config.yaml
model: "self-supervised image encoder"
dataset: "regions of photos with short descriptions (Visual Genome)"
train_examples: 203450
image_size: 32
crop_scale_min: 0.4
horizontal_flip: false
translate: 0.12
color_jitter: 0.4
cutout: 0.25
method: "moco_v3"
arch: "convnext"
isotropic: false
norm: "layernorm"
hidden_act: "gelu"
moe: "expert_choice"
num_experts: 4
moe_every: 1
expert_mlp_ratio: 0.25
experts_per_token: 2
shared_expert: false
patch_size: [2, 2]
depths: [3, 6, 3]
widths: [64, 128, 256]
kernel_size: 3
projector_hidden: 512
projector_out: 128
projector_hidden_layers: 2
temperature: 0.2
target_momentum: 0.99
optimizer: "soap"
beta2: 0.99
learning_rate: 0.0012
beta1: 0.9
shampoo_beta: 0.99
eps: 1e-08
precondition_frequency: 50
max_precond_dim: 1024
one_sided: true
adamw_lr_other_params: 0.0025
max_grad_norm: 1.0
adaptive_grad_clip: 0.1
max_steps: 5200
batch_size: 256
epochs: 6.5
lr_schedule: "step"
warmup_steps: 260
weight_decay: 0.2
adamw_weight_decay_other_params: 0.01
Rows from expert 2 of block 9, named by matrix and row number. Rows with one number belong to one neuron. Each number is 50 + 10 x the weight over its row's rms, rounded and kept within 0 to 99. All counts start at 0. After the name is the row's rms in percent of the matrix's.
# up: expert up (model.blocks.9.mlp.up, 4x64x256), inputs 192-255
# down: expert down (model.blocks.9.mlp.down, 4x256x64, transposed), outputs 192-255
up.10 110:47 48 41 21 51 65 72 58 55 59 57 36 56 63 34 32 51 49 37 44 45 60 51 36 56 62 46 46 60 52 43 41 45 70 47 57 53 39 38 19 58 50 54 12 66 40 44 41 34 50 53 48 51 53 52 41 61 31 58 38 20 55 41 43
up.11 094:51 38 44 56 57 44 48 76 60 51 54 46 54 60 24 48 57 49 36 43 39 50 22 38 35 50 61 49 52 57 50 42 56 54 37 54 53 33 55 39 33 40 15 58 45 41 44 44 52 56 35 56 45 53 50 62 52 50 35 44 52 53 44 46
up.12 100:37 50 35 32 59 57 63 53 42 51 59 34 48 31 40 57 47 50 49 52 47 36 54 40 57 62 64 45 60 53 53 37 41 54 52 65 44 43 56 48 55 44 47 31 55 60 64 36 49 52 60 51 45 58 44 38 46 36 68 47 35 63 47 72
up.13 092:62 55 34 44 61 60 50 55 50 69 59 42 38 32 51 52 58 30 41 43 54 62 38 48 53 59 51 42 57 54 51 55 41 60 37 42 56 71 44 47 58 50 43 47 66 59 38 42 58 50 50 49 50 47 48 56 34 31 53 55 57 33 38 61
up.14 097:45 75 54 56 56 66 58 51 58 57 49 41 41 55 56 59 59 41 48 45 76 43 56 43 41 31 48 63 52 35 59 57 61 47 79 50 56 64 57 49 64 45 50 51 50 52 33 60 42 47 47 41 30 35 57 44 47 60 35 43 62 44 52 56
up.15 105:55 53 48 63 47 32 42 39 44 48 55 48 58 41 47 51 50 41 54 51 57 52 44 67 42 48 41 52 44 46 51 48 58 35 44 34 62 38 43 90 35 47 41 79 47 54 54 40 55 58 71 49 43 30 41 44 63 75 46 42 57 45 56 59
up.16 103:53 46 65 52 24 57 58 60 44 37 25 63 63 43 70 34 60 50 41 49 46 65 42 59 52 62 44 51 45 55 51 38 44 62 31 55 29 48 47 48 28 43 40 38 40 52 59 48 33 56 46 52 88 45 67 62 49 36 63 46 50 45 64 57
up.17 118:57 48 63 53 46 59 50 56 45 39 49 59 70 57 60 49 56 54 43 44 39 41 38 74 47 52 53 66 48 54 46 69 46 43 19 62 35 46 45 51 42 67 55 55 43 52 48 40 35 52 43 51 84 48 68 55 53 55 37 52 50 35 55 52
up.18 096:54 54 57 50 45 65 45 48 54 43 64 45 61 51 50 55 34 65 42 38 44 55 66 60 67 36 49 37 49 34 60 67 76 44 49 69 52 60 43 45 61 41 55 41 41 51 33 64 51 50 52 55 52 57 53 48 61 47 48 51 58 39 57 59
up.19 100:41 35 56 50 43 47 52 47 34 44 40 53 63 55 40 21 50 63 51 54 29 38 55 32 45 59 47 36 47 49 55 33 56 41 59 57 59 43 47 47 46 34 61 32 36 37 58 55 51 63 55 48 50 53 82 49 35 61 43 46 54 65 63 42
up.20 091:47 32 59 44 38 43 45 48 49 52 57 59 68 62 52 45 44 59 42 53 34 61 44 51 57 53 45 30 60 38 35 41 48 48 34 61 53 41 39 49 56 67 36 50 49 41 52 50 42 68 46 43 54 45 54 54 41 51 47 50 41 66 50 53
up.21 101:51 33 56 60 41 46 34 36 58 49 64 63 49 44 51 47 35 54 55 48 55 45 52 68 55 52 46 33 40 39 67 55 43 40 48 43 64 47 41 41 35 45 54 69 65 57 50 46 62 43 60 60 49 58 52 54 50 59 45 46 48 44 50 70
up.22 107:54 54 34 47 50 51 44 57 61 53 49 66 51 43 57 68 42 46 44 53 44 49 54 58 44 43 41 44 59 49 38 51 62 57 54 42 66 56 61 56 54 55 70 54 51 43 55 48 61 54 56 47 56 53 53 51 46 54 47 64 54 44 46 40
up.23 103:49 45 59 54 43 42 33 57 55 56 55 43 52 57 45 48 45 45 48 62 54 41 58 56 45 50 59 55 55 50 73 59 61 47 54 48 38 57 40 62 45 45 56 68 65 47 45 26 46 51 53 48 55 44 38 31 52 47 45 32 39 45 50 38
up.24 107:37 36 35 56 48 61 67 55 46 47 50 45 83 58 48 52 36 55 50 57 35 52 50 54 67 36 48 50 64 46 46 42 61 45 37 47 49 44 37 56 54 46 53 50 42 50 45 35 58 48 52 33 54 49 54 36 38 53 68 46 49 46 52 60
up.25 095:24 58 40 59 62 47 44 36 55 59 59 54 49 48 39 52 39 50 61 54 48 59 42 37 44 50 48 65 37 43 43 33 62 57 58 58 48 40 56 52 56 51 48 46 58 56 48 54 68 65 46 57 38 44 20 60 40 41 51 51 44 43 56 42
up.26 105:51 56 56 48 47 92 56 59 36 47 53 47 55 56 46 49 59 61 29 58 53 53 38 54 44 44 52 32 49 40 48 53 58 63 45 53 44 55 42 50 41 60 56 30 53 37 43 47 56 51 55 66 56 53 53 37 60 62 45 49 55 47 61 51
up.27 097:46 60 64 60 56 50 30 55 29 57 46 59 44 48 31 51 54 42 52 46 51 48 43 58 35 50 70 57 56 69 41 38 44 43 44 35 57 65 34 49 47 44 49 44 38 46 35 51 63 47 48 51 49 39 57 66 51 44 45 48 47 51 49 33
up.28 089:45 53 58 35 52 43 43 46 45 48 65 71 55 45 64 52 55 41 60 51 62 61 55 51 57 60 41 55 47 26 59 55 58 45 54 55 68 46 48 44 61 62 50 53 53 46 43 39 55 59 74 36 48 38 61 36 40 47 54 56 50 54 45 35
up.29 108:41 32 46 44 50 70 58 51 38 53 53 34 30 39 43 50 64 37 38 56 46 60 37 61 48 46 38 50 48 57 62 48 43 51 24 61 48 49 48 59 51 55 37 49 60 59 37 44 52 55 64 26 39 50 35 43 45 55 48 60 47 31 56 54
up.30 090:58 45 48 52 49 56 41 51 52 46 43 58 44 49 43 52 55 34 47 51 41 67 27 52 42 51 53 62 39 65 70 59 30 43 41 45 37 62 45 56 48 50 51 57 54 47 48 42 47 50 34 49 44 68 34 44 50 73 47 50 75 59 56 46
up.31 095:53 68 44 46 54 56 59 46 55 51 54 59 51 54 58 58 58 59 47 51 57 44 59 47 50 49 51 48 47 53 37 52 36 57 71 48 45 44 70 44 58 60 42 47 47 49 34 53 61 53 60 40 49 45 52 44 81 38 47 61 49 25 36 50
up.32 102:46 50 55 51 54 50 52 84 56 42 51 66 60 56 51 60 53 48 38 47 39 42 45 45 47 58 62 51 57 50 53 51 55 49 48 55 41 38 53 52 53 65 66 32 40 38 53 33 59 42 48 54 54 41 57 52 30 31 52 53 42 53 36 49
up.33 083:62 43 54 49 40 48 50 53 55 46 51 47 52 59 67 49 54 50 46 46 68 49 51 41 31 45 47 48 50 54 57 47 53 41 46 59 55 46 29 40 53 36 36 39 38 39 65 49 61 31 48 53 44 50 47 74 59 77 54 42 57 65 36 39
up.34 095:61 48 58 57 48 59 30 39 47 38 53 65 50 55 36 48 35 58 48 52 54 45 25 27 50 41 38 45 45 53 78 44 50 43 46 59 39 42 51 60 58 53 49 69 63 37 44 66 51 37 57 58 36 63 42 62 57 75 54 32 58 50 42 57
up.35 096:54 47 53 52 60 56 34 58 47 46 47 41 49 54 47 58 76 51 45 37 40 47 46 57 56 55 46 40 64 33 78 59 61 53 42 39 62 58 45 50 36 59 55 36 60 54 54 41 50 47 46 44 53 46 56 47 35 79 44 53 57 45 58 55
up.36 096:63 46 63 37 44 59 50 40 60 56 36 47 44 60 48 56 67 36 60 43 43 53 40 42 50 57 44 62 46 48 51 49 50 62 51 53 46 60 41 44 52 61 52 44 50 41 40 46 44 47 48 51 50 58 28 43 63 65 39 50 44 36 59 29
up.37 103:49 68 39 48 40 51 39 48 61 53 47 41 64 36 58 51 30 54 50 44 59 37 51 51 52 59 45 58 44 49 42 49 54 44 51 53 47 51 43 52 58 38 45 52 29 60 56 52 44 48 46 48 68 49 38 35 54 27 59 57 49 49 46 27
up.38 093:58 47 40 31 63 41 42 57 67 57 36 40 55 62 68 44 48 49 29 30 37 34 52 50 52 44 52 48 60 57 46 53 30 39 42 39 68 47 49 38 52 50 49 60 48 44 55 56 46 67 38 53 34 53 58 40 57 43 34 37 55 57 56 65
up.39 109:44 35 60 48 46 30 35 45 43 59 51 57 56 56 54 26 43 50 50 62 29 52 54 57 41 59 48 55 51 55 47 69 43 33 19 49 52 43 29 57 48 43 50 60 46 42 43 51 42 56 44 53 47 53 65 65 47 52 52 46 47 46 53 51
up.40 102:55 49 71 60 45 41 37 54 39 49 64 68 46 51 48 56 53 50 46 60 49 50 40 63 48 51 53 55 44 44 53 32 54 52 44 54 46 45 43 49 54 53 50 56 43 39 51 44 47 49 34 35 53 54 41 51 69 52 41 51 54 51 42 40
up.41 103:49 49 44 52 56 29 45 55 35 37 58 48 56 64 43 47 50 54 38 57 50 49 60 59 57 46 62 39 53 45 51 48 51 40 56 49 49 59 29 47 25 43 36 60 53 65 57 57 45 45 44 40 56 46 51 55 42 47 34 33 66 53 60 54
up.42 095:36 52 36 53 41 64 60 42 37 69 55 31 48 41 56 52 65 41 42 59 52 37 47 49 54 54 45 64 43 41 53 45 47 52 52 37 45 43 41 39 58 48 41 60 45 46 37 50 43 50 41 48 43 24 53 43 52 48 59 43 49 64 50 57
up.43 094:51 66 41 45 46 61 60 66 52 53 38 59 50 32 46 60 53 50 39 48 49 54 30 38 28 57 36 60 47 43 56 63 44 53 55 64 62 55 48 60 49 65 57 51 50 42 62 34 63 51 44 48 41 67 42 54 66 44 59 56 38 37 44 44
up.44 086:63 53 59 42 37 52 49 30 56 45 44 48 45 48 45 56 22 38 55 66 60 47 64 48 53 51 50 57 40 58 48 60 36 37 54 44 43 53 25 54 55 52 45 59 54 56 38 82 57 45 52 52 61 68 53 54 47 51 55 56 56 54 54 53
up.45 100:49 25 35 41 50 60 56 41 53 50 60 28 40 40 53 55 64 47 49 45 47 43 46 49 36 40 30 54 37 47 66 54 56 51 55 44 42 52 39 70 53 45 45 58 69 63 43 49 47 54 38 51 58 45 53 48 44 59 51 55 39 45 69 82
up.46 085:59 50 59 58 52 48 58 56 45 60 56 52 39 49 46 51 61 51 54 49 55 47 43 66 62 49 59 61 54 52 48 40 48 45 64 49 71 74 48 36 44 48 59 52 58 30 59 40 51 64 40 53 57 76 59 51 53 50 46 52 43 38 49 24
up.47 100:62 52 61 38 46 36 43 47 59 48 51 66 61 54 35 49 24 57 44 39 47 54 62 43 51 55 45 33 53 80 37 67 29 37 44 49 40 59 53 53 51 54 32 53 55 48 60 52 60 52 43 69 58 55 42 54 43 35 57 44 48 52 55 57
up.48 089:47 60 39 73 54 45 50 59 54 41 36 40 70 57 37 41 47 62 32 33 40 48 60 57 44 45 60 33 52 56 43 54 48 50 37 55 36 47 41 60 55 58 41 57 38 49 54 62 43 31 59 62 55 33 46 44 30 53 84 63 59 68 55 59
up.49 102:39 70 47 55 43 35 60 53 47 45 40 47 62 51 44 50 42 45 55 50 51 42 52 60 62 50 52 50 46 45 36 40 38 51 49 43 52 51 46 55 59 40 64 57 39 42 44 46 42 59 42 40 63 56 74 57 57 23 61 45 36 43 66 59
up.50 105:42 50 56 72 56 46 45 50 37 49 42 47 53 46 50 60 49 62 44 53 58 47 44 73 29 45 54 49 56 48 29 54 56 55 50 55 43 66 43 50 53 54 48 50 33 64 50 63 53 49 46 55 46 56 55 56 40 27 59 51 65 41 58 48
up.51 110:50 41 47 56 50 54 43 53 50 50 56 46 52 59 32 58 47 56 66 63 42 43 58 40 46 38 60 53 64 47 62 52 72 55 36 55 57 62 46 59 51 55 51 43 61 58 59 41 41 45 43 52 48 52 48 50 27 67 43 37 48 51 49 53
up.52 099:46 46 57 51 56 82 45 76 50 49 50 52 43 53 48 47 48 54 34 36 44 45 45 38 38 55 47 30 55 50 47 50 46 69 43 83 57 55 54 28 50 45 40 38 60 46 52 40 53 48 45 47 38 62 59 51 57 48 49 20 48 43 47 46
up.53 093:46 42 49 51 45 76 50 51 54 63 55 42 61 30 43 53 61 61 44 52 54 49 41 51 59 52 39 64 66 38 65 55 70 62 46 51 56 42 40 45 50 54 43 43 56 69 53 59 68 53 61 39 47 53 39 63 62 45 70 51 34 49 43 49
up.54 101:50 46 41 35 41 54 45 57 53 45 48 70 42 67 50 29 45 38 40 50 38 55 50 39 40 53 39 50 48 49 51 50 47 48 52 40 47 38 35 49 29 52 54 59 54 32 45 24 60 36 61 57 46 52 58 61 41 49 56 51 29 44 51 34
up.55 088:41 40 46 61 49 46 57 53 46 45 62 46 51 40 51 51 51 62 52 61 64 47 59 51 51 62 43 49 53 33 58 48 58 72 50 58 58 23 55 65 49 52 51 50 42 60 52 52 42 55 72 38 59 34 52 42 57 57 39 44 53 55 53 58
up.56 105:40 38 60 51 50 41 40 49 56 41 54 60 55 56 39 70 59 36 40 50 48 52 38 60 52 50 41 57 41 41 50 36 43 64 77 42 55 47 58 64 58 44 29 55 48 42 53 36 65 45 65 45 50 53 43 43 55 40 43 45 45 47 58 36
up.57 096:46 62 50 29 43 51 44 50 50 78 57 32 45 43 59 51 59 61 40 34 52 47 34 65 44 55 56 63 41 68 48 59 44 70 52 60 45 54 53 55 51 41 39 27 36 63 42 44 51 64 39 50 48 70 47 54 63 19 71 74 39 46 57 52
up.58 145:44 41 55 47 47 48 39 48 50 20 47 44 52 51 40 56 54 45 55 48 50 49 54 47 40 46 51 54 46 52 48 54 48 47 46 63 57 56 48 38 24 42 57 49 22 44 57 43 50 38 47 66 48 71 75 45 47 53 55 56 64 49 59 23
up.59 094:53 46 52 48 40 59 64 53 47 44 47 49 48 62 29 67 54 47 48 68 40 33 36 42 56 42 43 46 60 52 53 11 56 75 49 52 44 37 46 50 35 62 63 42 59 55 53 54 50 45 54 36 53 52 49 57 66 61 53 33 37 56 64 64
up.60 108:45 58 46 29 45 52 45 60 53 83 57 45 40 42 62 42 45 55 42 58 42 64 56 52 58 59 45 51 42 52 38 74 56 55 54 62 44 44 51 75 46 53 53 55 50 56 48 51 37 75 51 48 53 52 55 58 37 52 70 57 29 57 63 22
down.10 110:41 45 52 51 51 44 43 48 51 50 51 31 56 42 47 41 69 55 43 50 50 55 53 59 37 53 42 51 51 47 75 58 48 40 46 55 40 47 37 37 51 41 61 43 52 54 36 48 64 54 57 36 38 47 64 50 40 52 61 62 37 53 44 51
down.11 099:58 58 36 42 59 54 56 57 41 64 57 67 53 45 42 48 47 46 56 67 36 40 48 39 48 47 61 63 59 56 58 35 57 38 55 43 58 62 61 60 49 67 58 40 53 48 59 65 56 48 46 85 42 42 53 56 67 49 65 56 60 54 48 49
down.12 098:46 44 40 55 46 47 44 39 52 41 50 59 57 53 49 31 67 49 52 41 55 59 45 55 51 68 39 53 45 40 68 66 49 46 43 53 45 67 26 33 61 58 45 35 59 45 37 42 42 58 54 37 49 64 60 49 43 55 55 59 40 65 43 38
down.13 094:39 38 33 63 45 31 50 53 54 56 63 52 39 58 53 51 58 51 49 45 36 58 33 54 27 50 45 34 49 35 51 46 58 42 38 23 36 58 59 57 53 59 55 56 46 57 42 53 44 33 49 63 59 37 26 48 54 44 64 25 49 46 52 60
down.14 099:47 54 31 37 33 54 52 64 47 54 51 36 70 64 49 37 50 49 61 59 42 53 45 45 70 57 49 65 53 49 55 35 42 57 60 39 53 49 55 64 58 50 62 30 61 38 45 50 53 57 61 63 73 58 43 58 46 40 55 55 30 67 56 44
down.15 112:59 29 51 48 50 60 67 56 49 50 45 53 52 37 47 43 48 64 37 44 51 59 47 59 63 53 42 60 55 58 54 49 50 56 49 49 52 54 41 42 54 42 48 68 40 54 43 49 60 56 56 49 36 42 59 52 54 52 39 49 43 70 40 34
down.16 106:42 39 27 34 33 45 32 62 56 39 53 37 55 53 56 56 48 47 67 50 42 58 52 62 42 67 43 49 43 53 44 85 35 51 47 60 66 44 51 38 55 49 44 33 57 31 63 45 60 58 47 41 75 67 52 55 51 45 56 54 48 57 52 54
down.17 114:68 47 39 55 54 72 64 55 39 50 50 40 55 67 52 50 60 48 60 50 45 47 44 62 51 64 56 68 63 49 47 62 26 65 63 47 53 44 56 40 54 39 60 34 46 46 47 48 63 55 29 55 53 57 52 41 57 44 40 51 38 60 35 55
down.18 100:61 56 54 55 60 32 66 62 59 50 63 45 44 47 36 55 43 58 34 66 58 55 56 63 45 55 73 48 64 44 39 53 65 50 47 37 63 54 46 60 48 68 32 50 57 38 79 46 60 47 27 54 42 59 59 28 55 48 45 44 31 62 47 52
down.19 095:56 56 49 51 56 46 52 49 57 56 42 63 50 41 39 62 46 62 40 45 65 54 77 51 59 47 65 67 69 54 53 66 38 46 44 45 48 46 49 50 22 50 48 37 32 55 45 53 37 38 59 60 48 57 49 43 40 37 52 38 58 63 38 39
down.20 083:77 49 54 42 60 53 58 46 42 66 52 43 61 42 40 51 44 59 52 50 56 50 70 55 41 41 70 52 39 64 67 54 54 53 57 52 64 20 40 54 27 59 54 37 48 58 55 54 60 59 48 43 57 49 55 55 47 47 43 47 49 52 61 50
down.21 097:48 48 39 66 53 52 51 52 45 63 43 49 55 37 65 49 45 58 31 42 42 36 50 56 62 56 59 64 54 57 66 35 69 62 36 52 45 62 28 62 45 56 44 64 42 45 40 51 51 39 42 43 53 47 56 45 50 32 51 36 57 49 49 48
down.22 097:75 44 58 39 60 60 58 29 72 43 55 56 50 61 41 61 45 48 38 41 56 31 35 52 55 42 50 50 54 46 56 43 54 39 52 61 54 35 45 58 60 48 55 59 51 50 44 66 43 44 56 55 48 55 53 53 50 58 44 53 58 66 44 41
down.23 100:63 48 46 59 59 38 45 52 34 48 47 45 53 31 49 56 53 48 36 42 48 61 38 45 40 55 66 57 68 59 27 30 51 73 51 67 55 54 46 64 56 62 59 59 48 44 50 44 66 57 30 53 72 53 52 43 47 38 53 60 35 40 32 55
down.24 100:35 47 43 53 71 35 53 35 66 44 64 44 41 53 55 67 57 49 38 45 50 56 49 46 37 47 55 45 58 47 59 54 46 42 59 49 36 63 45 59 40 30 60 63 49 53 32 60 42 47 58 41 53 58 39 59 64 60 57 57 70 33 53 59
down.25 107:48 61 40 54 55 45 29 69 42 53 42 33 52 41 62 48 49 39 58 45 55 61 49 61 42 35 44 52 49 62 48 39 45 64 65 67 44 43 54 46 52 51 48 38 69 48 53 39 74 55 32 59 64 52 67 53 64 45 55 54 54 52 35 63
down.26 109:53 39 50 62 60 54 60 45 73 47 47 49 44 38 40 35 60 51 67 41 68 48 48 28 54 52 38 52 34 49 63 60 43 41 50 42 45 28 52 40 49 51 58 40 50 45 33 53 54 50 57 42 28 60 62 44 65 53 58 69 48 46 32 29
down.27 095:55 43 52 49 60 36 51 51 74 49 61 46 28 35 44 50 51 48 34 57 57 51 47 47 53 60 43 52 55 34 56 65 50 46 50 47 62 39 51 63 39 55 32 57 42 50 37 51 56 33 50 38 51 57 55 50 58 58 51 42 37 41 55 39
down.28 085:66 47 50 50 35 46 73 39 60 43 48 57 57 65 56 56 47 36 55 54 42 43 52 61 45 53 53 49 46 54 67 54 47 54 50 46 48 50 36 54 59 44 56 69 64 60 26 58 59 53 41 50 42 54 52 46 45 43 38 36 47 46 57 41
down.29 108:50 48 57 69 39 40 35 45 80 64 37 47 54 52 40 51 35 59 54 45 58 47 43 42 56 41 40 62 31 64 34 36 55 59 51 54 45 57 62 55 59 44 43 51 53 48 38 54 23 40 57 45 48 47 46 60 29 49 52 52 54 49 42 39
down.30 089:60 31 38 62 54 24 37 51 63 38 69 74 60 47 48 71 57 61 36 54 43 56 34 57 34 41 62 57 38 52 30 57 46 59 52 51 52 55 48 66 63 62 61 61 56 61 53 49 41 63 47 47 55 43 40 41 43 45 46 52 67 53 39 29
down.31 097:39 57 44 45 57 57 46 49 42 55 39 59 52 50 36 54 54 56 57 41 46 37 52 34 44 44 59 60 64 53 56 51 52 41 51 63 62 54 58 32 52 63 44 40 52 57 56 37 36 62 57 45 42 39 51 53 33 37 61 49 46 47 45 39
down.32 103:59 51 55 39 59 58 51 60 49 41 57 54 39 56 64 53 52 45 46 69 47 59 64 46 47 56 56 39 61 40 52 89 51 50 59 53 62 38 49 37 29 43 41 30 50 66 57 51 56 31 42 45 41 40 43 59 51 62 37 36 41 63 57 67
down.33 088:41 56 60 52 74 43 36 37 41 54 42 36 30 57 62 69 36 49 39 41 45 67 65 55 54 50 39 50 25 48 51 47 56 71 58 52 42 52 60 42 54 38 55 49 60 40 41 29 46 36 52 36 40 53 58 70 41 53 32 59 46 41 53 49
down.34 099:37 53 48 54 38 42 37 61 51 72 52 45 58 37 62 54 57 66 39 34 49 57 63 50 65 62 52 50 73 49 64 43 58 68 33 47 37 69 47 46 44 37 50 58 44 45 39 47 33 61 42 54 59 51 56 48 48 59 45 46 53 29 49 39
down.35 094:61 44 44 41 56 61 42 51 31 49 51 48 42 59 62 38 62 33 54 60 55 48 53 48 55 69 35 41 40 40 48 44 52 68 47 47 46 47 36 67 56 61 51 52 48 54 47 52 65 52 41 58 55 57 37 60 39 54 54 65 52 62 54 48
down.36 096:28 53 28 65 26 54 61 50 41 65 45 45 62 36 42 45 52 43 48 45 35 58 71 48 46 61 52 62 37 51 41 34 41 48 46 53 44 48 56 57 60 43 50 49 50 45 49 38 59 48 47 55 70 67 52 46 56 36 54 46 51 47 56 54
down.37 099:43 64 52 53 49 61 50 64 35 46 25 53 68 34 47 58 57 38 59 50 44 58 52 45 65 45 30 33 65 57 65 54 45 53 32 52 37 53 56 43 49 42 41 62 41 52 45 47 53 51 46 42 50 51 48 52 56 29 43 44 64 51 63 56
down.38 091:43 62 44 31 37 57 41 49 41 41 46 53 45 59 50 57 66 59 85 47 38 57 51 53 64 40 47 40 45 50 42 57 72 63 42 56 56 57 50 54 61 56 70 43 51 71 50 61 57 49 35 57 75 46 50 49 40 51 38 59 67 59 49 65
down.39 102:66 52 65 23 57 35 42 39 69 52 45 53 62 61 53 51 47 48 47 51 59 48 49 44 52 32 45 39 48 48 47 47 66 41 50 48 26 53 53 38 43 55 46 44 57 58 54 54 36 49 67 32 31 59 45 55 46 58 38 40 62 36 33 67
down.40 102:59 57 34 46 51 49 52 57 40 35 36 42 52 44 55 45 46 44 31 57 37 50 58 51 36 68 60 60 48 52 45 45 43 48 42 35 60 49 53 54 56 56 67 57 50 63 68 52 60 56 55 50 43 72 50 49 64 53 58 48 58 74 63 63
down.41 099:59 41 34 50 55 57 48 49 30 70 45 66 74 52 45 45 35 30 82 58 40 47 42 51 60 50 52 53 57 41 37 42 52 52 51 55 45 33 44 48 68 59 42 56 55 57 46 67 58 52 46 45 58 49 49 39 49 59 52 49 34 58 51 43
down.42 100:39 58 46 47 37 36 58 52 37 51 60 79 65 56 51 46 54 67 49 31 37 41 53 42 55 47 36 53 54 48 43 42 33 36 52 38 51 47 46 48 68 47 61 54 63 46 46 55 61 41 65 56 66 60 55 42 56 44 66 52 55 57 61 34
down.43 091:57 52 70 41 54 53 65 44 64 23 35 39 46 57 54 71 53 45 58 46 56 54 43 37 53 50 44 37 55 48 57 49 54 48 54 62 42 79 45 41 57 57 39 48 57 52 55 55 47 51 58 46 57 48 54 42 43 53 52 45 55 39 51 50
down.44 089:39 47 49 51 45 44 40 50 54 66 48 47 62 35 51 54 56 60 37 47 48 60 56 41 42 57 64 49 43 61 73 36 40 51 32 42 56 46 42 46 62 58 55 66 56 52 24 54 48 68 52 35 61 61 65 44 41 34 56 47 41 39 46 31
down.45 102:49 64 23 49 41 46 47 55 44 62 70 55 58 35 72 47 47 42 57 45 51 42 58 67 39 45 38 65 57 51 53 39 65 61 58 54 36 55 39 66 44 50 46 63 64 41 58 57 43 53 50 52 65 51 48 59 53 63 57 40 47 54 57 35
down.46 092:50 52 58 53 64 45 51 48 40 37 33 53 33 43 38 55 63 42 32 51 40 43 40 42 37 59 58 53 52 43 49 60 51 56 52 30 63 43 46 44 42 52 58 44 48 49 57 53 46 35 57 55 46 46 36 62 50 52 68 53 40 57 35 53
down.47 102:48 56 52 32 57 45 46 46 56 42 68 73 56 56 38 55 51 46 49 45 66 47 50 38 44 26 36 49 65 60 54 52 45 42 47 54 56 44 59 54 45 39 41 51 51 49 53 58 38 43 48 39 49 47 43 54 70 27 59 47 55 48 65 64
down.48 096:40 27 46 67 48 34 38 51 45 37 52 58 55 52 39 66 38 53 36 50 52 66 40 67 64 57 37 36 45 50 51 50 43 57 42 41 48 58 39 35 57 49 61 49 57 52 58 48 42 57 51 57 55 43 53 41 48 54 53 47 52 52 50 19
down.49 100:67 40 57 41 61 56 36 40 37 50 47 67 43 40 42 42 60 58 59 35 53 54 64 60 68 69 49 54 48 57 70 69 49 42 38 44 51 44 53 39 48 41 45 54 22 42 54 44 47 54 42 42 46 56 63 31 58 56 48 58 41 68 41 39
down.50 110:47 47 49 50 34 32 41 44 49 57 46 42 61 31 46 47 49 49 54 42 42 60 53 53 76 51 45 50 54 57 52 43 62 63 27 49 49 53 38 39 54 50 48 42 38 53 42 40 43 56 62 55 42 53 34 58 38 46 53 43 55 52 46 37
down.51 103:57 66 51 50 50 60 74 36 33 53 30 70 65 40 40 34 75 46 71 46 47 44 43 56 44 57 40 58 54 71 61 33 38 39 39 50 67 60 49 42 36 63 64 39 41 60 57 47 55 57 58 41 66 47 38 55 45 42 67 38 60 61 62 64
down.52 097:42 50 58 45 59 65 58 46 40 40 40 36 55 52 42 50 50 61 50 53 39 51 51 58 36 63 39 55 50 60 59 60 40 47 49 51 49 42 44 50 53 24 63 51 45 44 53 64 55 43 49 66 36 57 51 43 60 61 37 63 54 46 38 50
down.53 095:47 63 50 68 54 44 57 58 46 41 50 37 39 47 61 37 57 48 33 64 49 63 52 60 38 67 42 52 35 44 52 42 58 56 52 56 31 81 40 54 57 49 42 44 55 66 34 38 44 51 45 42 33 49 52 50 42 62 51 53 52 35 50 60
down.54 096:57 59 36 38 51 66 39 44 55 57 84 60 47 62 60 45 61 37 49 64 61 52 48 54 51 57 54 52 56 32 37 59 70 56 57 63 41 52 32 57 48 43 51 54 56 62 56 52 37 35 42 54 56 38 54 40 63 64 52 42 63 65 37 35
down.55 093:44 47 35 48 52 46 62 58 45 63 52 58 48 54 57 69 41 68 51 39 40 54 62 68 44 69 53 37 48 50 44 34 30 57 49 44 42 73 50 64 46 34 55 71 52 51 55 65 52 44 50 65 68 55 55 31 55 56 54 67 42 49 42 36
down.56 102:75 54 60 49 63 68 53 28 55 54 47 37 62 56 37 56 32 42 43 41 43 32 48 50 65 36 42 36 55 57 49 52 42 57 64 58 49 26 59 40 17 33 74 42 37 41 37 56 43 43 46 47 39 46 39 56 61 58 52 53 48 49 58 56
down.57 095:43 39 59 63 47 40 51 52 40 37 46 54 51 42 44 49 76 38 44 65 72 59 39 49 59 60 44 58 40 51 64 46 57 47 31 68 38 66 33 42 51 53 46 52 39 48 37 54 42 39 36 30 48 51 52 37 58 61 52 51 54 41 36 41
down.58 176:43 55 33 55 35 44 45 54 40 53 70 69 49 36 57 35 56 50 69 54 39 48 42 56 43 46 43 56 54 60 35 46 52 45 55 52 56 46 48 58 68 43 52 47 67 58 55 53 52 55 50 62 53 47 42 61 51 45 86 47 72 49 60 50
down.59 094:55 40 41 57 57 47 65 38 51 59 53 36 39 60 60 51 47 39 44 50 62 52 57 52 38 56 39 56 32 40 60 58 54 47 65 40 45 46 44 45 45 50 54 54 66 58 51 41 38 34 46 43 47 78 39 60 56 50 57 63 50 55 33 67
down.60 108:47 60 52 47 39 38 54 50 46 53 44 39 35 48 51 44 52 48 52 53 58 63 42 61 56 69 65 52 43 45 49 45 61 65 44 49 59 44 33 58 56 56 43 78 41 54 62 51 55 46 52 49 46 54 67 34 61 67 40 46 35 46 46 36